python train.py --model="multi-label audio tagger" --dataset="synthesized solo parts of chorales (CocoChorales)" --train_examples=39062 --n_mels=64 --hop_length=320 --input="log_mel" --spec_augment=false --win_length=400 --arch="vit" --norm="layernorm" --norm_position="pre" --hidden_act="swiglu" --mlp_ratio=2.67 --head_dim=64 --fused_qkv=true --bias="none" --qk_norm=false --layer_scale_init=0.1 --parallel_block=false --inner_norm=false --drop_path=0.1 --patch_size=[16, 4] --layers=16 --width=384 --positions="rope" --pooling="class_token" --num_labels=51 --init="torch_default" --residual_init="none" --optimizer="adamw" --learning_rate=0.001 --beta1=0.8 --beta2=0.999 --eps=1e-08 --gradient_centralization=true --adaptive_grad_clip=0.05 --ema_decay=0.999 --max_steps=11900 --batch_size=64 --epochs=19.5 --lr_schedule="step" --warmup_steps=1190 --weight_decay=0.4
Rows from block 9 of a small multi-label audio tagger, named by matrix and row number. Rows with one number belong to one neuron. Each number is 128 + 24 x the weight over its row's rms, rounded and kept within 0 to 255. All counts start at 0. Numbers have three digits each.
After each neuron's rows are labels from the 100 clips, of 14976, where the neuron reaches its largest size: "top examples" is what is common among them. Only what is clearly more common there than usual is listed. The data: synthesized solo parts of chorales (CocoChorales).
# gate: MLP gate (model.blocks.9.mlp.gate.weight, 1024x384), inputs 154-230
# fc1: MLP up (model.blocks.9.mlp.fc1.weight, 1024x384), inputs 154-230
# fc2: MLP down (model.blocks.9.mlp.fc2.weight, 384x1024, transposed), outputs 154-230

gate.206:143106129114120143121129129150160109118115142127163106128146146107089140135131123095164147130150127148149124154141116159096127119124151179063149135129109119132178159129114125126134157114162119146106165126160125131130126120118159058
fc1.206:121116151124127121127141122146153142151116139125111101147133184180106128153136117085145128142113120129110164126136160112123138119142165146087147126150132107127169126098089116101120165094118112119100206131125096104143160135094155096
fc2.206:122122128150124151082116145117076130110106133134201146127151149135139139093122139126137127130127140123124126117149133143145130130136138124119137119149141100098132124131142130123114126146142085192109090132055126076133184136116062154
top examples: clarinet; note E4; note G#4; note D4

gate.323:153154111160124137143145112135113116152066127102105134165146148148125100117142130139147171141134116142135173174133122105126148123167133112140111082119124089202119138150128082134113160134101172150109133126118110120121147123167101131
fc1.323:127126156131124130107120098155136089162104091122146095129112093111116089111115114100145138139112132095127134096136148106127134099119154101129145116045141074122163155114103119121130133119138133172119101089136113121110114132088127139
fc2.323:127111132129139117041124125154094099108145144134078130152145140124007155110135125125192144131116106137127128097091121114126121140116175134141118145137144186139109130124115145118132137126124111140179171130000121097103142115131146188
top examples: note D5; flute; note D#5; horn

gate.53:127114169151145149139170175126140152153155165137162115145113173156152123138117158119165096137134135111100060163140119092103145143105148143136122138219163141123147060102118140125155126109110122134149132120125113111142124132117132093
fc1.53:095126109120162133136140157129122148136113124139132127136108131124128145108129145118158127122133131143110127115114155125176115154089159140124129153162160078105094106130134121158115136123131161124126131095161112148172154121137101126
fc2.53:147127146114156145049121117122112156134133106162199118133136133095175140125137146123121133128128089109131113147103119115118122141125142109133131120133139111128110137108148186135072124147151170111152079108144120113125174134143172065
top examples: note C#4; viola; note C4; note D#4

gate.520:091167133124135151144141100163130095103153116119136139131126136161135186138120122127149131137155148142141108138139141128156123190118149149153112147139150090112144163165111137109142128146136137147090102127123111116103123116113125090
fc1.520:169146161102097081115111084107104107146108149122127159116120163099149179124147145166094138127127125126139094134127135129133152076141130150150124090113152167169146126113151125133147119113076083147125115173117124139118106094133125156
fc2.520:121125146120164147153144106145098146089153130125148144097121137145072135148130102125143113110125126127102168120168155138145124139142161113114116139177124125134117130142138144117197135178109142195149077116157138086125200146135106097
top examples: note G4

gate.675:099099122206110169151110126098109119147092142176128105155157134124114119125116141136115141141116154131145137151130132169092122153124113162124159070151131135195132132191105125145134152170142085136125128141143089120125144147114081129
fc1.675:141134163101109144094118136151118110128108128106173129143138146085150186108105145139162100091133103144128063147125079146106135158129110163090142134109125129112104117092101133152129122119159124062133154110116114133104142120129184114
fc2.675:130127093142159148077135135126168119122126125138140129038114149120169128127124145127114126158115157087122123166152132146138122124101121116116131117131122119100130128142119125123105125215114079150094110122139125141113095122124131235
top examples: horn; note A4

gate.56:113159106149120115156117095140099122167161142139089136137105148098122119107108125119119136131142108136126180120130116107099148111069142126159109131081131110151161156129119157156124108118138116147099130106199102131127088117132123124
fc1.56:203143065165126093115124098118141148127093145106182099137122080098152109129138140141128118109139112113130127155162087119092139092114158100173159137142128127125132127098159082153141102141137143153126138118107163129136128119114151135
fc2.56:142109141199134107107085118137181169138175118130127120122126100139179126142117112075198132131140143119137105147133135114134159131124124095136120153128166073134093122116135142134100122189148131143166097114131120111131136143122110224
top examples: oboe; note A4; note A#4

gate.66:136138121114145098107130096098128154116115115136166129150120066087141109088185109138088139140131103110141122094150175134168119110079131086154138150114141085137128118119145145116142111156157139078137118153151114149123092138091131125
fc1.66:188140132170115094078114125113135139095135139083114136115125151141124156124126142154176159129137120133092155188126123130153132128123144111071121143117081147147115138120106076123127149153117127151127182152119125161131156090109138121
fc2.66:121134141076094143122067092125123119144115146105159121115106113122071107090111136109117121119143157129116114099076128126139138135143150137122137112113127121124087136121151047155133135151165111117131136124107121135144079106135157172
top examples: oboe; bassoon; note A#4; note C4

gate.650:101122130162110173135123095123106110118144136140061144139101132150101182114130140085123112088122168134139132063116128118176151120092146128143137105120095181149118142102135136128094114098149138105130157165094112117154138158158137150
fc1.650:096137145159125192098123136161136144122139170128124129094143119085143149142116176076212123146124132127109106174114097143164110077091098142128126154175126113119097132101147134148141132141162123139124140089195117140100121124153182106
fc2.650:126123115063150124090177122123143144117121157127138137075138117149112122100140124131100130124119171126134143151141126154128098133158171136125152111109115112098136121139138148130093122117124085181132163141074140109135176118143129193
top examples: note C4; cello; note A#3; note F3

gate.584:172123130107099103102132155148148126121118118109114129135166131152138136122109121147136137138130121142117152145085165119144148121158123138125135112152122082080152151126136115093106119155112075166156120139113136110094164134122140055
fc1.584:156166159130128130119119107121096117143125132150078136148114161097105130127099127161160123141118175112084187191126109121136138131090112163122111104174113149090112133124115112108102132132113133192156132143186155118067132116108101061
fc2.584:099120157172105119068112133143134110130165126121167151065121106108176136162139123102178133110133112153110129074183121117133136138146135114110144153133162105132142121120167207138231132130129114176131107115146115077085144160116086154
top examples: note D5; viola; note D#4; note F4

gate.177:138182080117178114134139123148105110149179139153171137139107095086126107173152131125111147152131127117165121118122148113165141137115154117122157100088123092187116155101116151143118124145110123176135122139129130134152120139113097102
fc1.177:118115153128134108094143152106125146131116125147129127168120145110137147130114125154137159129133141138114144152107121114160140138114111077106119150114101127079125126121131124132098117114134154146125122132123116125132171142073135044
fc2.177:128144132061134134084149136123144089098081129147164142210111148137082113127131145124087126135134169163127160110080137131165134116132116155133159129167121147129080133127154099120121129121181123067161119142133133159121104122115141099
top examples: cello; note A#3; note A3

gate.589:107134114111132161103115091144110154161098157158101124116152096160101116093129124125164108106113154100122120167136125132137097173130159119082157105132100131161105122146104142146110113127121134136149121148134099110098127127105173104
fc1.589:073133152097125166094116115127123155172101180158132115105143114123123149107139142129125114134106176103121122180144123173154086167101135109089140099164103152154091110110142144146127125150148115136127102133138114099133138129116159081
fc2.589:128105163092153133105112141146161113083156117133175128105131135140125132139131136145107163167139082109121121108143149126138127104125127129129118144156133143145150134132151101121181129168123063129141084140098141164121198099134143174
top examples: note G4; note F4; note D#4; viola

gate.491:156111131169097110129104139154149119133116164142156152124135137099152124094082130164139118104107119154143144132159117118097107097152145176109112139114098104126151123131144090163131108126103107127147131128111131150165161134114125117
fc1.491:128106081112145119129116131108104113122153098125154134127135095140122158143170142102117131122130108108142105120127132149163158119121130109178154126141162134135118123109107142122118139101141150118157137120151100127117085155113132170
fc2.491:126102126119151111110126110151116083136128135133116141050146129129113140067125118153123110163141148111126141162147134126118118121123090143136124093118152141100149120140140142117061128139106093125112184125080121086125151121128159131
top examples: clarinet; note D#4; note F#4; note E4

gate.82:089123153112151103154136120159105099156143110111166171085084115177163141132077134108148124117137112144132141090118125107183143138102140102098114094149153140129099153110121124143113133131108152108137174125094106117139126115125102164
fc1.82:130154115124099182139110160098127170184137181130080141127183132084128129144110141161112136122158130101130106167110148148120156153127082098128107138087114139113120114174120120118138138118131128144104086127161118126161112123150153094
fc2.82:130137158095137128173151145148153061111115117131144099155111148124049144099119116136143115142149150177113138147086141121107126140111092140114133135165138131121118125127113105137161157125145166152099090127087134111123129122132162142
top examples: oboe; note C5; note A#4

gate.4:181113121145115127133130155089108134121127127104113133161150168145150134104131141137136096098175107141152101103130067161107138164138130146102128099121116134121152114160149123151133129121119107103142125143096112142148149130162084113
fc1.4:115124131179105118100099105131120082103095104123108132147117111128133119090145118136143122104109123153122195087116108105116123168142154165142083128124135118140108125152131153122133125121119109110126140150094126122094186093150105147
fc2.4:129137144210089141120098131138146101137145101120191131136091136125146115136101136175137126125137134125113157115146140152130120132121146124124132129085105121118147123140084095139203120143118165127144102122220140136123078136128113096
top examples: note D5; violin; note C5; note C#5

gate.697:118101180154135146123141141115126121147122113140105120150134152130104116144123121105110132108141092132153120131133110125124141163144073141086128183105152156203146132119080142100144122086125126162126132124131109099104115161146134095
fc1.697:095121131159105194148136170120130107142102105142156114154140131108109128178129125104122103109141074126146118112116121152146111161155131148120152177107143079150119138134102130117160144116160150139134115103116108130145118145131081088
fc2.697:125122144149120126107096146142097117112158116120159146145126151126156123060126130117056128113123128131148126100120135108142141131121140104137139132158148121127117126122148117114169134180148123128117090128114127132133134125147167067
top examples: note A#4; oboe

gate.22:112155119082154126119133147129130106157151126134120153120134125130152132147125127126086127124125098150144145114099108134110134113137109144125144126142096119142089152129131128154119062127120107086151155129124075169174131129141162114
fc1.22:129131132130117125100136150145137172147142123111080146137145148130138173142102119111163135139133080116143107141094125132139121112111106105167113149078116095107113159087135111130124096118159137149140126125121107165146133094125123088
fc2.22:126154065110083140088172123122129163147123132146172123082157092124115127086114140123126137114123075130158104114143123131122123119130146101133143126126142132109099120126132121134141123111137164106176123122038123137124115138122201130
top examples: note A#4; oboe; note C5

gate.336:143140104139120117175118117113122144148157145107071143118107126165139110125137144103102110127105168110159122067129167067188164077159156101132126093137122161162101122093108062135082111093082137123142138151101104167122108115119151144
fc1.336:154105112143089129129117158079133171136154168135095132130148130183136095119156152110132131161089131098161097111120147082162149086123158114120113087129152161140152110094117068127102124099130120110128157125088124137123090110109149157
fc2.336:129128120149091126152119140101173097147099118126094102163124120120183138129108141103107121125102128161167100101187099131139142123137096129139154130078112153142135126127089088129135132108110164082089203127159125147118087129121129197
top examples: viola; double bass

gate.725:108146174069129113108128142131106120123143143119142149114149152164161125150120113150151123135164081126092143141118106108125132155136095113154118156141125098081125118075126130146127152120109127108117165110148117142124166175126092147
fc1.725:114138118134107129143125138105108172106159138075072132128158128153177097128159134104120114113140113112108088101132135126078149070106130153159125121188140124149128107092148110124141109120169111119130150165116123139138077124165123059
fc2.725:117132142124128137143163130145119106115105099125185122195145130122114131173125121160013138156130071157130105090114146132108133120153143138115133139124129126110138113121120078144168144139117123098095110130150135151156145137150113170
top examples: violin; note D5; note C5; note A4

gate.369:116131105098130116123128127082131129134107101127127144159138134086139141118118114123091116098120126149121129076113145097147121139117132124132169114121101162163075146130126088136121108107131128112134158104129125158153143095132115135
fc1.369:093131113187123138123132159077130137111147114140112152134094145142109157132115165114168123134130143121139146115144126126165088110109181151116114133090162101110157093153114121144159128169125115144104125138152123132123118142123084209
fc2.369:117114194156145127148153138169148111123147129122175102127125148133140117215111119119174113132133125142107135086128108126091141133147062141128112141125146145134117131128123145118163132089087139127178128124141131099130165142129108104
top examples: oboe; note B4

gate.192:167113093048133109149113099122118116146140137121075110150135089130151121109121111106081121129137136137129124099139105152158134110117159141155129118120106137112069151149136078134106129142108133129143138132149161125142163112119116113
fc1.192:127116152177143112135150138142164158146148132158173129130126134109120108141121139168172144129129084124137115165122130117129122158115122120109125151102162087144169114104129164114144110116154131114144147124135109117112079146151112108
fc2.192:111141131144118135184167104135148113132132128126085125105125097126104124140125125118148123119134133169133150082077108141139139143141076127143119135128116123114095130127118114136123099113122166101225167125143110152114091151121084237
top examples: note B4; note C#5; violin; note D#5

gate.749:126158170100170091160139142174140128158144134108143139109081087118151189154120131157106095136118143134131094131147109082111134102123128148077138147150160167132128112120143128127129137095116134161124132129091115102157130106145174103
fc1.749:163084115135074147153123080087137095095132099129107107142147167090116094119151110139074131095123113137136172075134136145134162138106134121144166092095109134155133126137119124141134137125177122107119119136123132134141155113155089152
fc2.749:138113145159116130210110124108154130121165117104064126117128123129193145115126139127133143106124122136139087141162127120145142117145109115116146146119129107160098123152101111118115107095133146153062066119079133143142075128125116093
top examples: violin; note G4

gate.639:126091127076116111126110115092128111108176119101104161108147179172121102092100160121134132103145105122142168109129125142145123107078158162160094123116138143123125173150147139093141130132132104108135148155109150140146111116108129084
fc1.639:115098118131110148151145146144102115140152161147110121085133172166116083066131142151137103115186134127143100105105150101130099105087184136122130089136202124105148083151104119107171154129098120144104136127107135124142123097175131121
fc2.639:105111133143149112150107115142089102122145136131104136139145170103075137123108116132152150123146166128101131064112131145131109140137139128129103138102127126131116110141108131135151145121083119102160119145142136146135147121120063133
top examples: cello; note F#4; note E4

gate.70:075123174122095144122137105092138123116122139153163137135147199156101186140104113124175137101129130165120122127126126140161129159132109150157123155115122147090152108115113123135149128133094132139095167116154145134145168147112109125
fc1.70:072124116109097153106153106073120141106144145120200166118114165121138072131122134132137136131128130144099061128117139120151141099131121161122135124158127172155129125139144110131158115126126133122120134136119155141152087112104140137
fc2.70:129116128064151171126180150130085127126137119148130151092122109148109113130121127118100137133114104095130143099142143115124118121147144139130135125140106117124143129123130170140135122105136129117216083127114139165134163125151095133
top examples: note D5; violin; note F#4; viola

gate.737:142102117131133170121141153122134120122144098148131112146134086132113124121132125076143115107114123135131053113103127134192138154160178110122139134099112071185120122138086149154123134166113141133163108158128121121103160133106074129
fc1.737:097090185121125163158129157119129147107134120126137145110131113140132113118132151073193148160113146135139055139130146148183112090151134106110121109110148044143086117122125153156141170159164151113120103105114105145090139126148128125
fc2.737:123130118123116144125123126125086171142147090138100143115117115120206136094135115108155127134129114094137121105116122089149140121125159119119153123131150091136142114114146139124147121143155131098164093121169115138146095153123173149
top examples: note A#3; note B3; bassoon; note C#4

gate.51:111125118142126132137128112125100129156196145133156143125131154112133117178168129145156129117141145097149098153130098184112122111084146119153153175152090157149104139113119107156110126111069135134122139124175147150108122146135100102
fc1.51:139116097142145110116078092126096078122200139111128146129120152128158102137182121130129128098151138085164084166129105176107120149098117128127159123117116192098121150098131157144110120111110154128133170132120134134088133116118147108
fc2.51:113137159101146123118073130132117092131138136117063100121119115127127122060147115114055119126133219112111142084122118123105120139128171125124125143136130127136126120125129158131159125128084135141147123127106139100106184125139129100
top examples: note A#3; note D#3; tuba; note G4

gate.586:158137075139156111101130134128126126098117125131082114128124147173113106092141109145093160106133112154132101124093121104141116144173132117114123145136091158083141146105109107127119116102125150158165104149093143136127147155128141091
fc1.586:156144127110139104117168158132112102150129121120098118133122155072151121141127126173100137116154126114123153192113084139135154139080137101135124112177104160113087152118123133135117109123141144174154090133154112118138120128135140098
fc2.586:124128129189120144110116138137108156138135144115199132047126113143123132156131107139128120125123100109117132171106122114118126135131133128134123122100131082136134122124090179119138121131137133116073156137049125100115165133107085131
top examples: note A#4; oboe; note G4

gate.35:118141077206131176130145117129137147103116109135144136149106083116100156128110150105172099145109116116145109064095177111170137108079173098077114100180091145109116123107128117142102124169142149084120104133157110146132132119117129151
fc1.35:084112105187132190129135116144143130116099124127182144145089102106125157121090126099195125145108134110137068129100173104153115109101146115108135076158099088115098129125140131133086135163139152136110133085130134151148139104106100143
fc2.35:125129143110122133141117119147117103133127127110209126091122137127108123102125122135017114129136186091149131140160131128123125113141162114114144122087153136140132128121116085138179118157129112143159146134170128129136159117129094187
top examples: note C4; cello; note B3; instrument: bassoon

gate.644:129159104099148098124124114111097116144122119173103133135135144104089146161125112151082115115125130150170122134113109151128098140135134117108178125107046135138132159105136143126117120146107120129144123118089160126113138160159144130
fc1.644:130113113139127088123107122115118118135116100156113122129127118107103152146160089134094125116087134132158154125135103150117103126131134105105161137086099105153130170134130137093111131150131112147129096102074153108116175152156133145
fc2.644:136135148198116120155142141155146133129137148116138133102123139149148129128137151126150129152136118104129098144151157140113112123136118117126110101137141111128137132127115089123140134158083118162111116123178144176132160126155091183
top examples: horn

gate.395:143135125132149101110122116141115094141148080165104126136088121092088146158111119123127181109119099154137136130106118167138090117148161129106181166067083087134119163116114143147124122157122127151155137126081155123103152155127132144
fc1.395:128140106112134114119116108096127120112093116146144121128140116096078142152167107126111111104115155150145136132166115146096103143144120091072171119152079180148146141138142114106130151138105103150112122107098178098097134139158138139
fc2.395:134133148230102125136123124148150126139136135127126137130126139149117125149136157109161136159127102127136098159112146154105108126127136125139120102120150119085140136140109106127114150163106121165133138120172146158129154122139108204
top examples: horn; note G#4; note A#4; note C#5

gate.170:119158151066129095115117139113104145122146171117129139105159096117143141139160105143086134145137128157134149151155079143086141165152082126125163173140088152132112151115142136139110128086127091122145127146128132129118141133105148083
fc1.170:143123132144123140127113145117127154142138119135106112124138116107146167168184118086103129109126142127135142172129108157128154101141085117101176200132111153176138136118126152108143129103125094142129110114146143107107095149117145097
fc2.170:123135131117163138142094110137154087139102147128230134138121140126116117130124117131033116147127178124093136082094119131110112130101150161126124124089126143123144131126119125138128127139080126122128121126219135111152113124131097172
top examples: note F5; trumpet; note G5

gate.87:191103098118092109100129111129129148133123149091116122124160098141159084116126151096155117118137124109141122164142104160122101098086151136125135152129136108141150173110146136110133096113147119105144110100079160138104111117121155089
fc1.87:118162173094126181141158130139120162152152107109115129160125159129150108173119113129126103129153151119118129113087093091159163126135123112148148178167126129152122112105120122132117109079154123130144122119163119121109118130133162065
fc2.87:135126117212134116114113098134106098104137136122142155013134131130150124086118133150086141141129115124127145165148112130135117117122168111119136090129129148113126118129134091132100121154138118151182141135026135138094190128121161201
top examples: clarinet; note C#4; note D#4; note E4

gate.720:128111091125106120178145147100119178122154172112084139100141123160152145146149138114173125129173117129115084121112109108135171144134108118141155145139128178096145140082138127130078116060146156152137121125094109132130058136115138110
fc1.720:134108082116133138178118106111121111133093133163171120148141141106096103121084140160104108127139134118152140154153106157108087152122125179141153157101133124102160123149140148147127154146169139118128104131108112101141141166104146125
fc2.720:128114138059146124076102111126087166135156141126156120109141102131154125110160111112160126112122197099136088074109150128127141132112136129128112113147128143128136120119133159124103123116119148149198113131155131131122088137117153052
top examples: horn; note A#4; flute; note F5

gate.292:095148123125141129129121097124126104117119149130110143123178155181127118103115112131128148122116149151147161115114129107139090168162109150188105164141141160090119104107127151127117102136136160094099130124096115121128149145119082162
fc1.292:146079121135098118134126136134127137160152115135128123126104097028162118126116146098145119134117115098134123155131110119115160106118101083131117125085095116109083140094133162156111119128142130145165079112163141150107128156126167150
fc2.292:129105085085121135128158123096159168136121130117086136164139136130091135151113120104165131129125120146116116125116137132134129121141074121122135135154132105128127134121165170123180131138144103152055126136110127136153063124116153132
top examples: viola; note F#4; note G#4

gate.101:118137082109111113110113126084126145127111111120086142149168146117139115111138147128109141139135123140110138115125154132149115110111178136159116123154144138099081139152138082134104121138147125154108110110163127162193134095123113138
fc1.101:117170082179125102116129136095136168126162096147086151133112162126108152146125142146170132146126102132127200143116154105148108106106160140141109140110117096124115117141098116139125109150109141162092112116173105152145141117154081175
fc2.101:129128173185133143154146115169175094149099152138203107112134112135098122183134117135117112139137119114126113087085121117107132155145095121126107093085118143115161140125134138134103120097116169118174108119157122099152144138135142125
top examples: clarinet; note C#4; note B3; note C4

gate.721:128126157071128113099114116113137129121125141117156147130098099123128141134135125124132147124155091152111137127165146176125106169114118111111159118140114135188115146151108129151136156143110089103141133121157092123116094132080126157
fc1.721:141100126083099110129089099115103081126128121109124146137139138144137096117114142121113118116129143121156157131123148133111107127105160158119149087152169163146112119149102127117166140179155092125134152146147104128139109102122084120
fc2.721:111127119073090133065154172156143142134174140126193137095149119161190151088110144142091120130121086111102131118106137119141117148169126141130131149152170123116095117119156096136240145139156129156166117118163128133140150095121135136
top examples: note F5; violin; note G5

gate.729:149148132137158096136127152134145116114113158137169111127147102136145133117156158160143121120116159104137064163114109094117095124101156132112136132181159187122142096124143131125153169124138131139149150123109137118100118130115155121
fc1.729:143132065159116139130111131115135126108126124134110135139116146092099107146099143140138109143137159109138066097107142090174172130158178092116132153120118213115114117131125097126128120138123112124153119132118168092115099133138139142
fc2.729:139095138110111113107108132111093050119118116150146123106136127112144117037138149126137136118147113127130146092152116148136138128122126115119141112115128151144154104139142142115139122167117120103155131135093134123109140150137097183
top examples: note D5; note E5; note C5; trumpet

gate.351:119123170113123134121098108121117103137114146135124106105126152082109154135173113133140156103149133159109086159109069173107131157130108116111118144083080183123146145132133117117097123115055119104138169138091129111089164131159165101
fc1.351:124122145127107158138110108105115084147130131135107086143133150076101131155155111117115150104137137150150125145102091161080130123116122157126147157121102196166136133140119112111118123106079097125138128134115132112098126107153163101
fc2.351:113137128144140143091132126117147122125141105130172150160127136129135118160110113137067116142115192113123157089131138119140112137113146134123113142120122128129144127145114168117181104167104116105117110136238131124140166127130056199
top examples: note D5; note D#3; instrument: tuba; trumpet

gate.332:108137126094132102177134116139116121128159147144133148113127141184110106141123130144142110120116131131156119088117143122139119122141152152133144090086156106147146143118121112143128126145068132084113148113076088133111115157130079161
fc1.332:151122120170105148096106111117147145142118110130109105164125128089118154141108133125124127108130122118097125140107121088124164127148110116129129185131118153106114114110103138125133120090187157171143147145172139117135140110118170086
fc2.332:128150143085181125155147147131128128127130144126045138194109148129057129119125126128205118116138192156124162111096131126137128137129105158125134135152115099116108129138130120126122148117131116134148120125088131135112078121142131159
top examples: viola; note C#4; note D4; note D#4

gate.159:162123143111148085119139147111113151134125153082120140120121081083170134103148142115142149132129126134125134109128077116127102083066168126122132149161123119165128148116157097093114118093131149120143140125118142118080113109132135062
fc1.159:104104157122107115146135154151134123165132121159112128133110107095127098096106132103153141110138065130133101155148110139129138173110088120119146153117134090156120133157136164126147126131120164156166096105133140141126131154168101189
fc2.159:136127099123177139162142131143191117153131143126145119158126122135073105210127110144079091148118156114128145084099128133146112143151102157126149132135133149118150099143090114142118155125125132092113167115140111103167181123122140165
top examples: note C#4

gate.445:139175068057132124189116047120105097171129154124158161097151104142130111149116133170080105146154146119159169174131116176115109110118160193140146082149108126140131176178125136125121144115090116121119138142119129127149080154126148122
fc1.445:098096146105138186098159197112123194105140130151101119160116136148099166137082164060180132149145142130126093071120090126158134140150101086161084179157150132092138085126101120138122130090166184111151109096140131115120122141119097145
fc2.445:137130120136145142165153095143136121125113136121160111137139115100047136142105124142154135126112142137142127167090126143138126123136079141126143115126109134123108118120138114147088152091131166111112132116083131154123061131129138125
top examples: note G4; trumpet; note G5; note F4

gate.190:108103145175114106136127136150110118117135110139161117132146130116128160133118129134158151089118133118152111157129120129145149153088098069203107159095117161102138193135123128113083126144121131142144108140114170139118184153128128115
fc1.190:152118167091111136102133115099117108151101131162121120141147177069097124130094149125160133100125091144128116186139110139102110153120125154169113130106093174136176152144147143118141130118135136123126134126163136122093125155110117097
fc2.190:126135121169122119157112115145099100137113136123157131122144146121096128132124162139075129110124224145106150137165148136124130127126122144130147132154133132132122113127109152123115116122131126112096128131199130098131167147100029121
top examples: note D5; trumpet; note C5; note E5

gate.459:126111115123140129131141171137139152101163154093143113139117138140156154106164154098127131109147114145113092150146133159149130114132140136068136131146114153164137130119119074127120156132146154140148166113133098149162111126129135091
fc1.459:127118128170132119114144176147133189104115122121160114150164100122154132140111143123115111131120078122132149171146129163121088155130129128146144158150133087121167121144139159123133134158147174126107129112144140113131132151110101177
fc2.459:137138106053168134133097126117066107132172142118178155085113118127202126147132128159058120110123168147106128100096123102134130126133176132108144141128138125114077122140125115133119129101149126109130112125095139098135134110109080097
top examples: note G4; note E4; note F#4

gate.704:065159186116159114127130141138099134142132166105121162111114115112141171116140121095155138117082136163084124137144121126169130144090127145111103128142128124173113147139150149095093142080077162104126183151152106151134106186127141065
fc1.704:105140150102166189159156141119160133125128170148120117109097122146132103140161148107152146182124127134122103188158151157141121138111102135089110091142070120201108138171141123144118147110092127140112137141138112119138050180169145102
fc2.704:122113107154125157159165112117157146085092119132070147082137133128073142149141133088154134177132110119127147144144181133131115108138117075128145108097128084109164140123100137113059124123136086159076129135086119145120107136135133157
top examples: note A5; note B4; trumpet; note G5

gate.403:143114137124084089132139135100107166136158158125137142102143133140121064130147137117121131125129077110149128127116171114134177095140110131116143106110136105189118135117141081127140130138124098122114108121131100146173116147143121112
fc1.403:107130133162160136104116130130130099108123127124125157137079118133145191094140100128155162119149158156066170088126095130143146171069094112114110148162113160131099123163134139129093104113107177101138153136142131113091161149118140168
fc2.403:120136134093122132180156105140079153166115121124125141046117115116118125153115115125141108121145115132141131199183108110119147114107145119130159118118083096119118153117122101116108128114082133191131138126108119146116151132151107123
top examples: clarinet; note F4; note C#4; note C#3

gate.68:122147187158156095140174191151141133117145140076099106142131148128153159139123109139141163118114114162101098132119118157127130158142108091126112150145135141128120144108132147118127127108151121103145128101122122109117129134138102090
fc1.68:136133119085095158116113076111100128140112118162158141105153111144092088103129122111128103133136134093138140143140177097136141110161165130110126126111117102119135118131139089133151121151075137128116135146130124130128158117140147131
fc2.68:128135186117159135101080156133080157143143111116116118088116113103137138116125142123172130112127167087151099144092121111156142142138137124112139127119136093141090116131144153148204146133114090137220118118123119084115131134129116098
top examples: viola; note A4; note G4; note F#4

gate.313:095110132071116113086143164147125122102152112101174120113140081119163136119163109085144131092101097135115114143133118110150135124111130115154129144131136067103130135124126126089138138157126130105114176144153161169125143140123090150
fc1.313:131148066115174132145121146114126111119112156123117150106117143141146108124054142173077133178125138136155136124100122145109110133176106166118140125136108166114134119141121141177155121122103135143094095164139112114143103134107138142
fc2.313:130122134092156117186154096134137108122118134148077095141130158123053121170141136128183139146131106100129176204177146142140125123113118142125120122082105116119178133148164195131096149136149108154131085125090141110127141142126146213
top examples: note A5; note G5; flute; note A#5

gate.306:117179117144141068143128124154111136096128132112084134142128120148131159119125142117114148160124158138153155145121129128128137099133126119144126169092152109116101136149132097114085180126094149142138167132129108150123119110136132108
fc1.306:127168103129128098104125115116108140115129121110117104135113148157144116104122161141074129153100153127179141103109129116109121083115154096170105099104142163120126129114131082118144134127096148117142083132146129170141080111135113156
fc2.306:130136154136137147093083153140107105130148138124135128177135147112079135114132126152124141140112172089108142101104107136122111151137139149124137125122145144125111137126142127132152157120132110146176081129128138114118200097127156124
top examples: note B4; violin; note D#5; note E5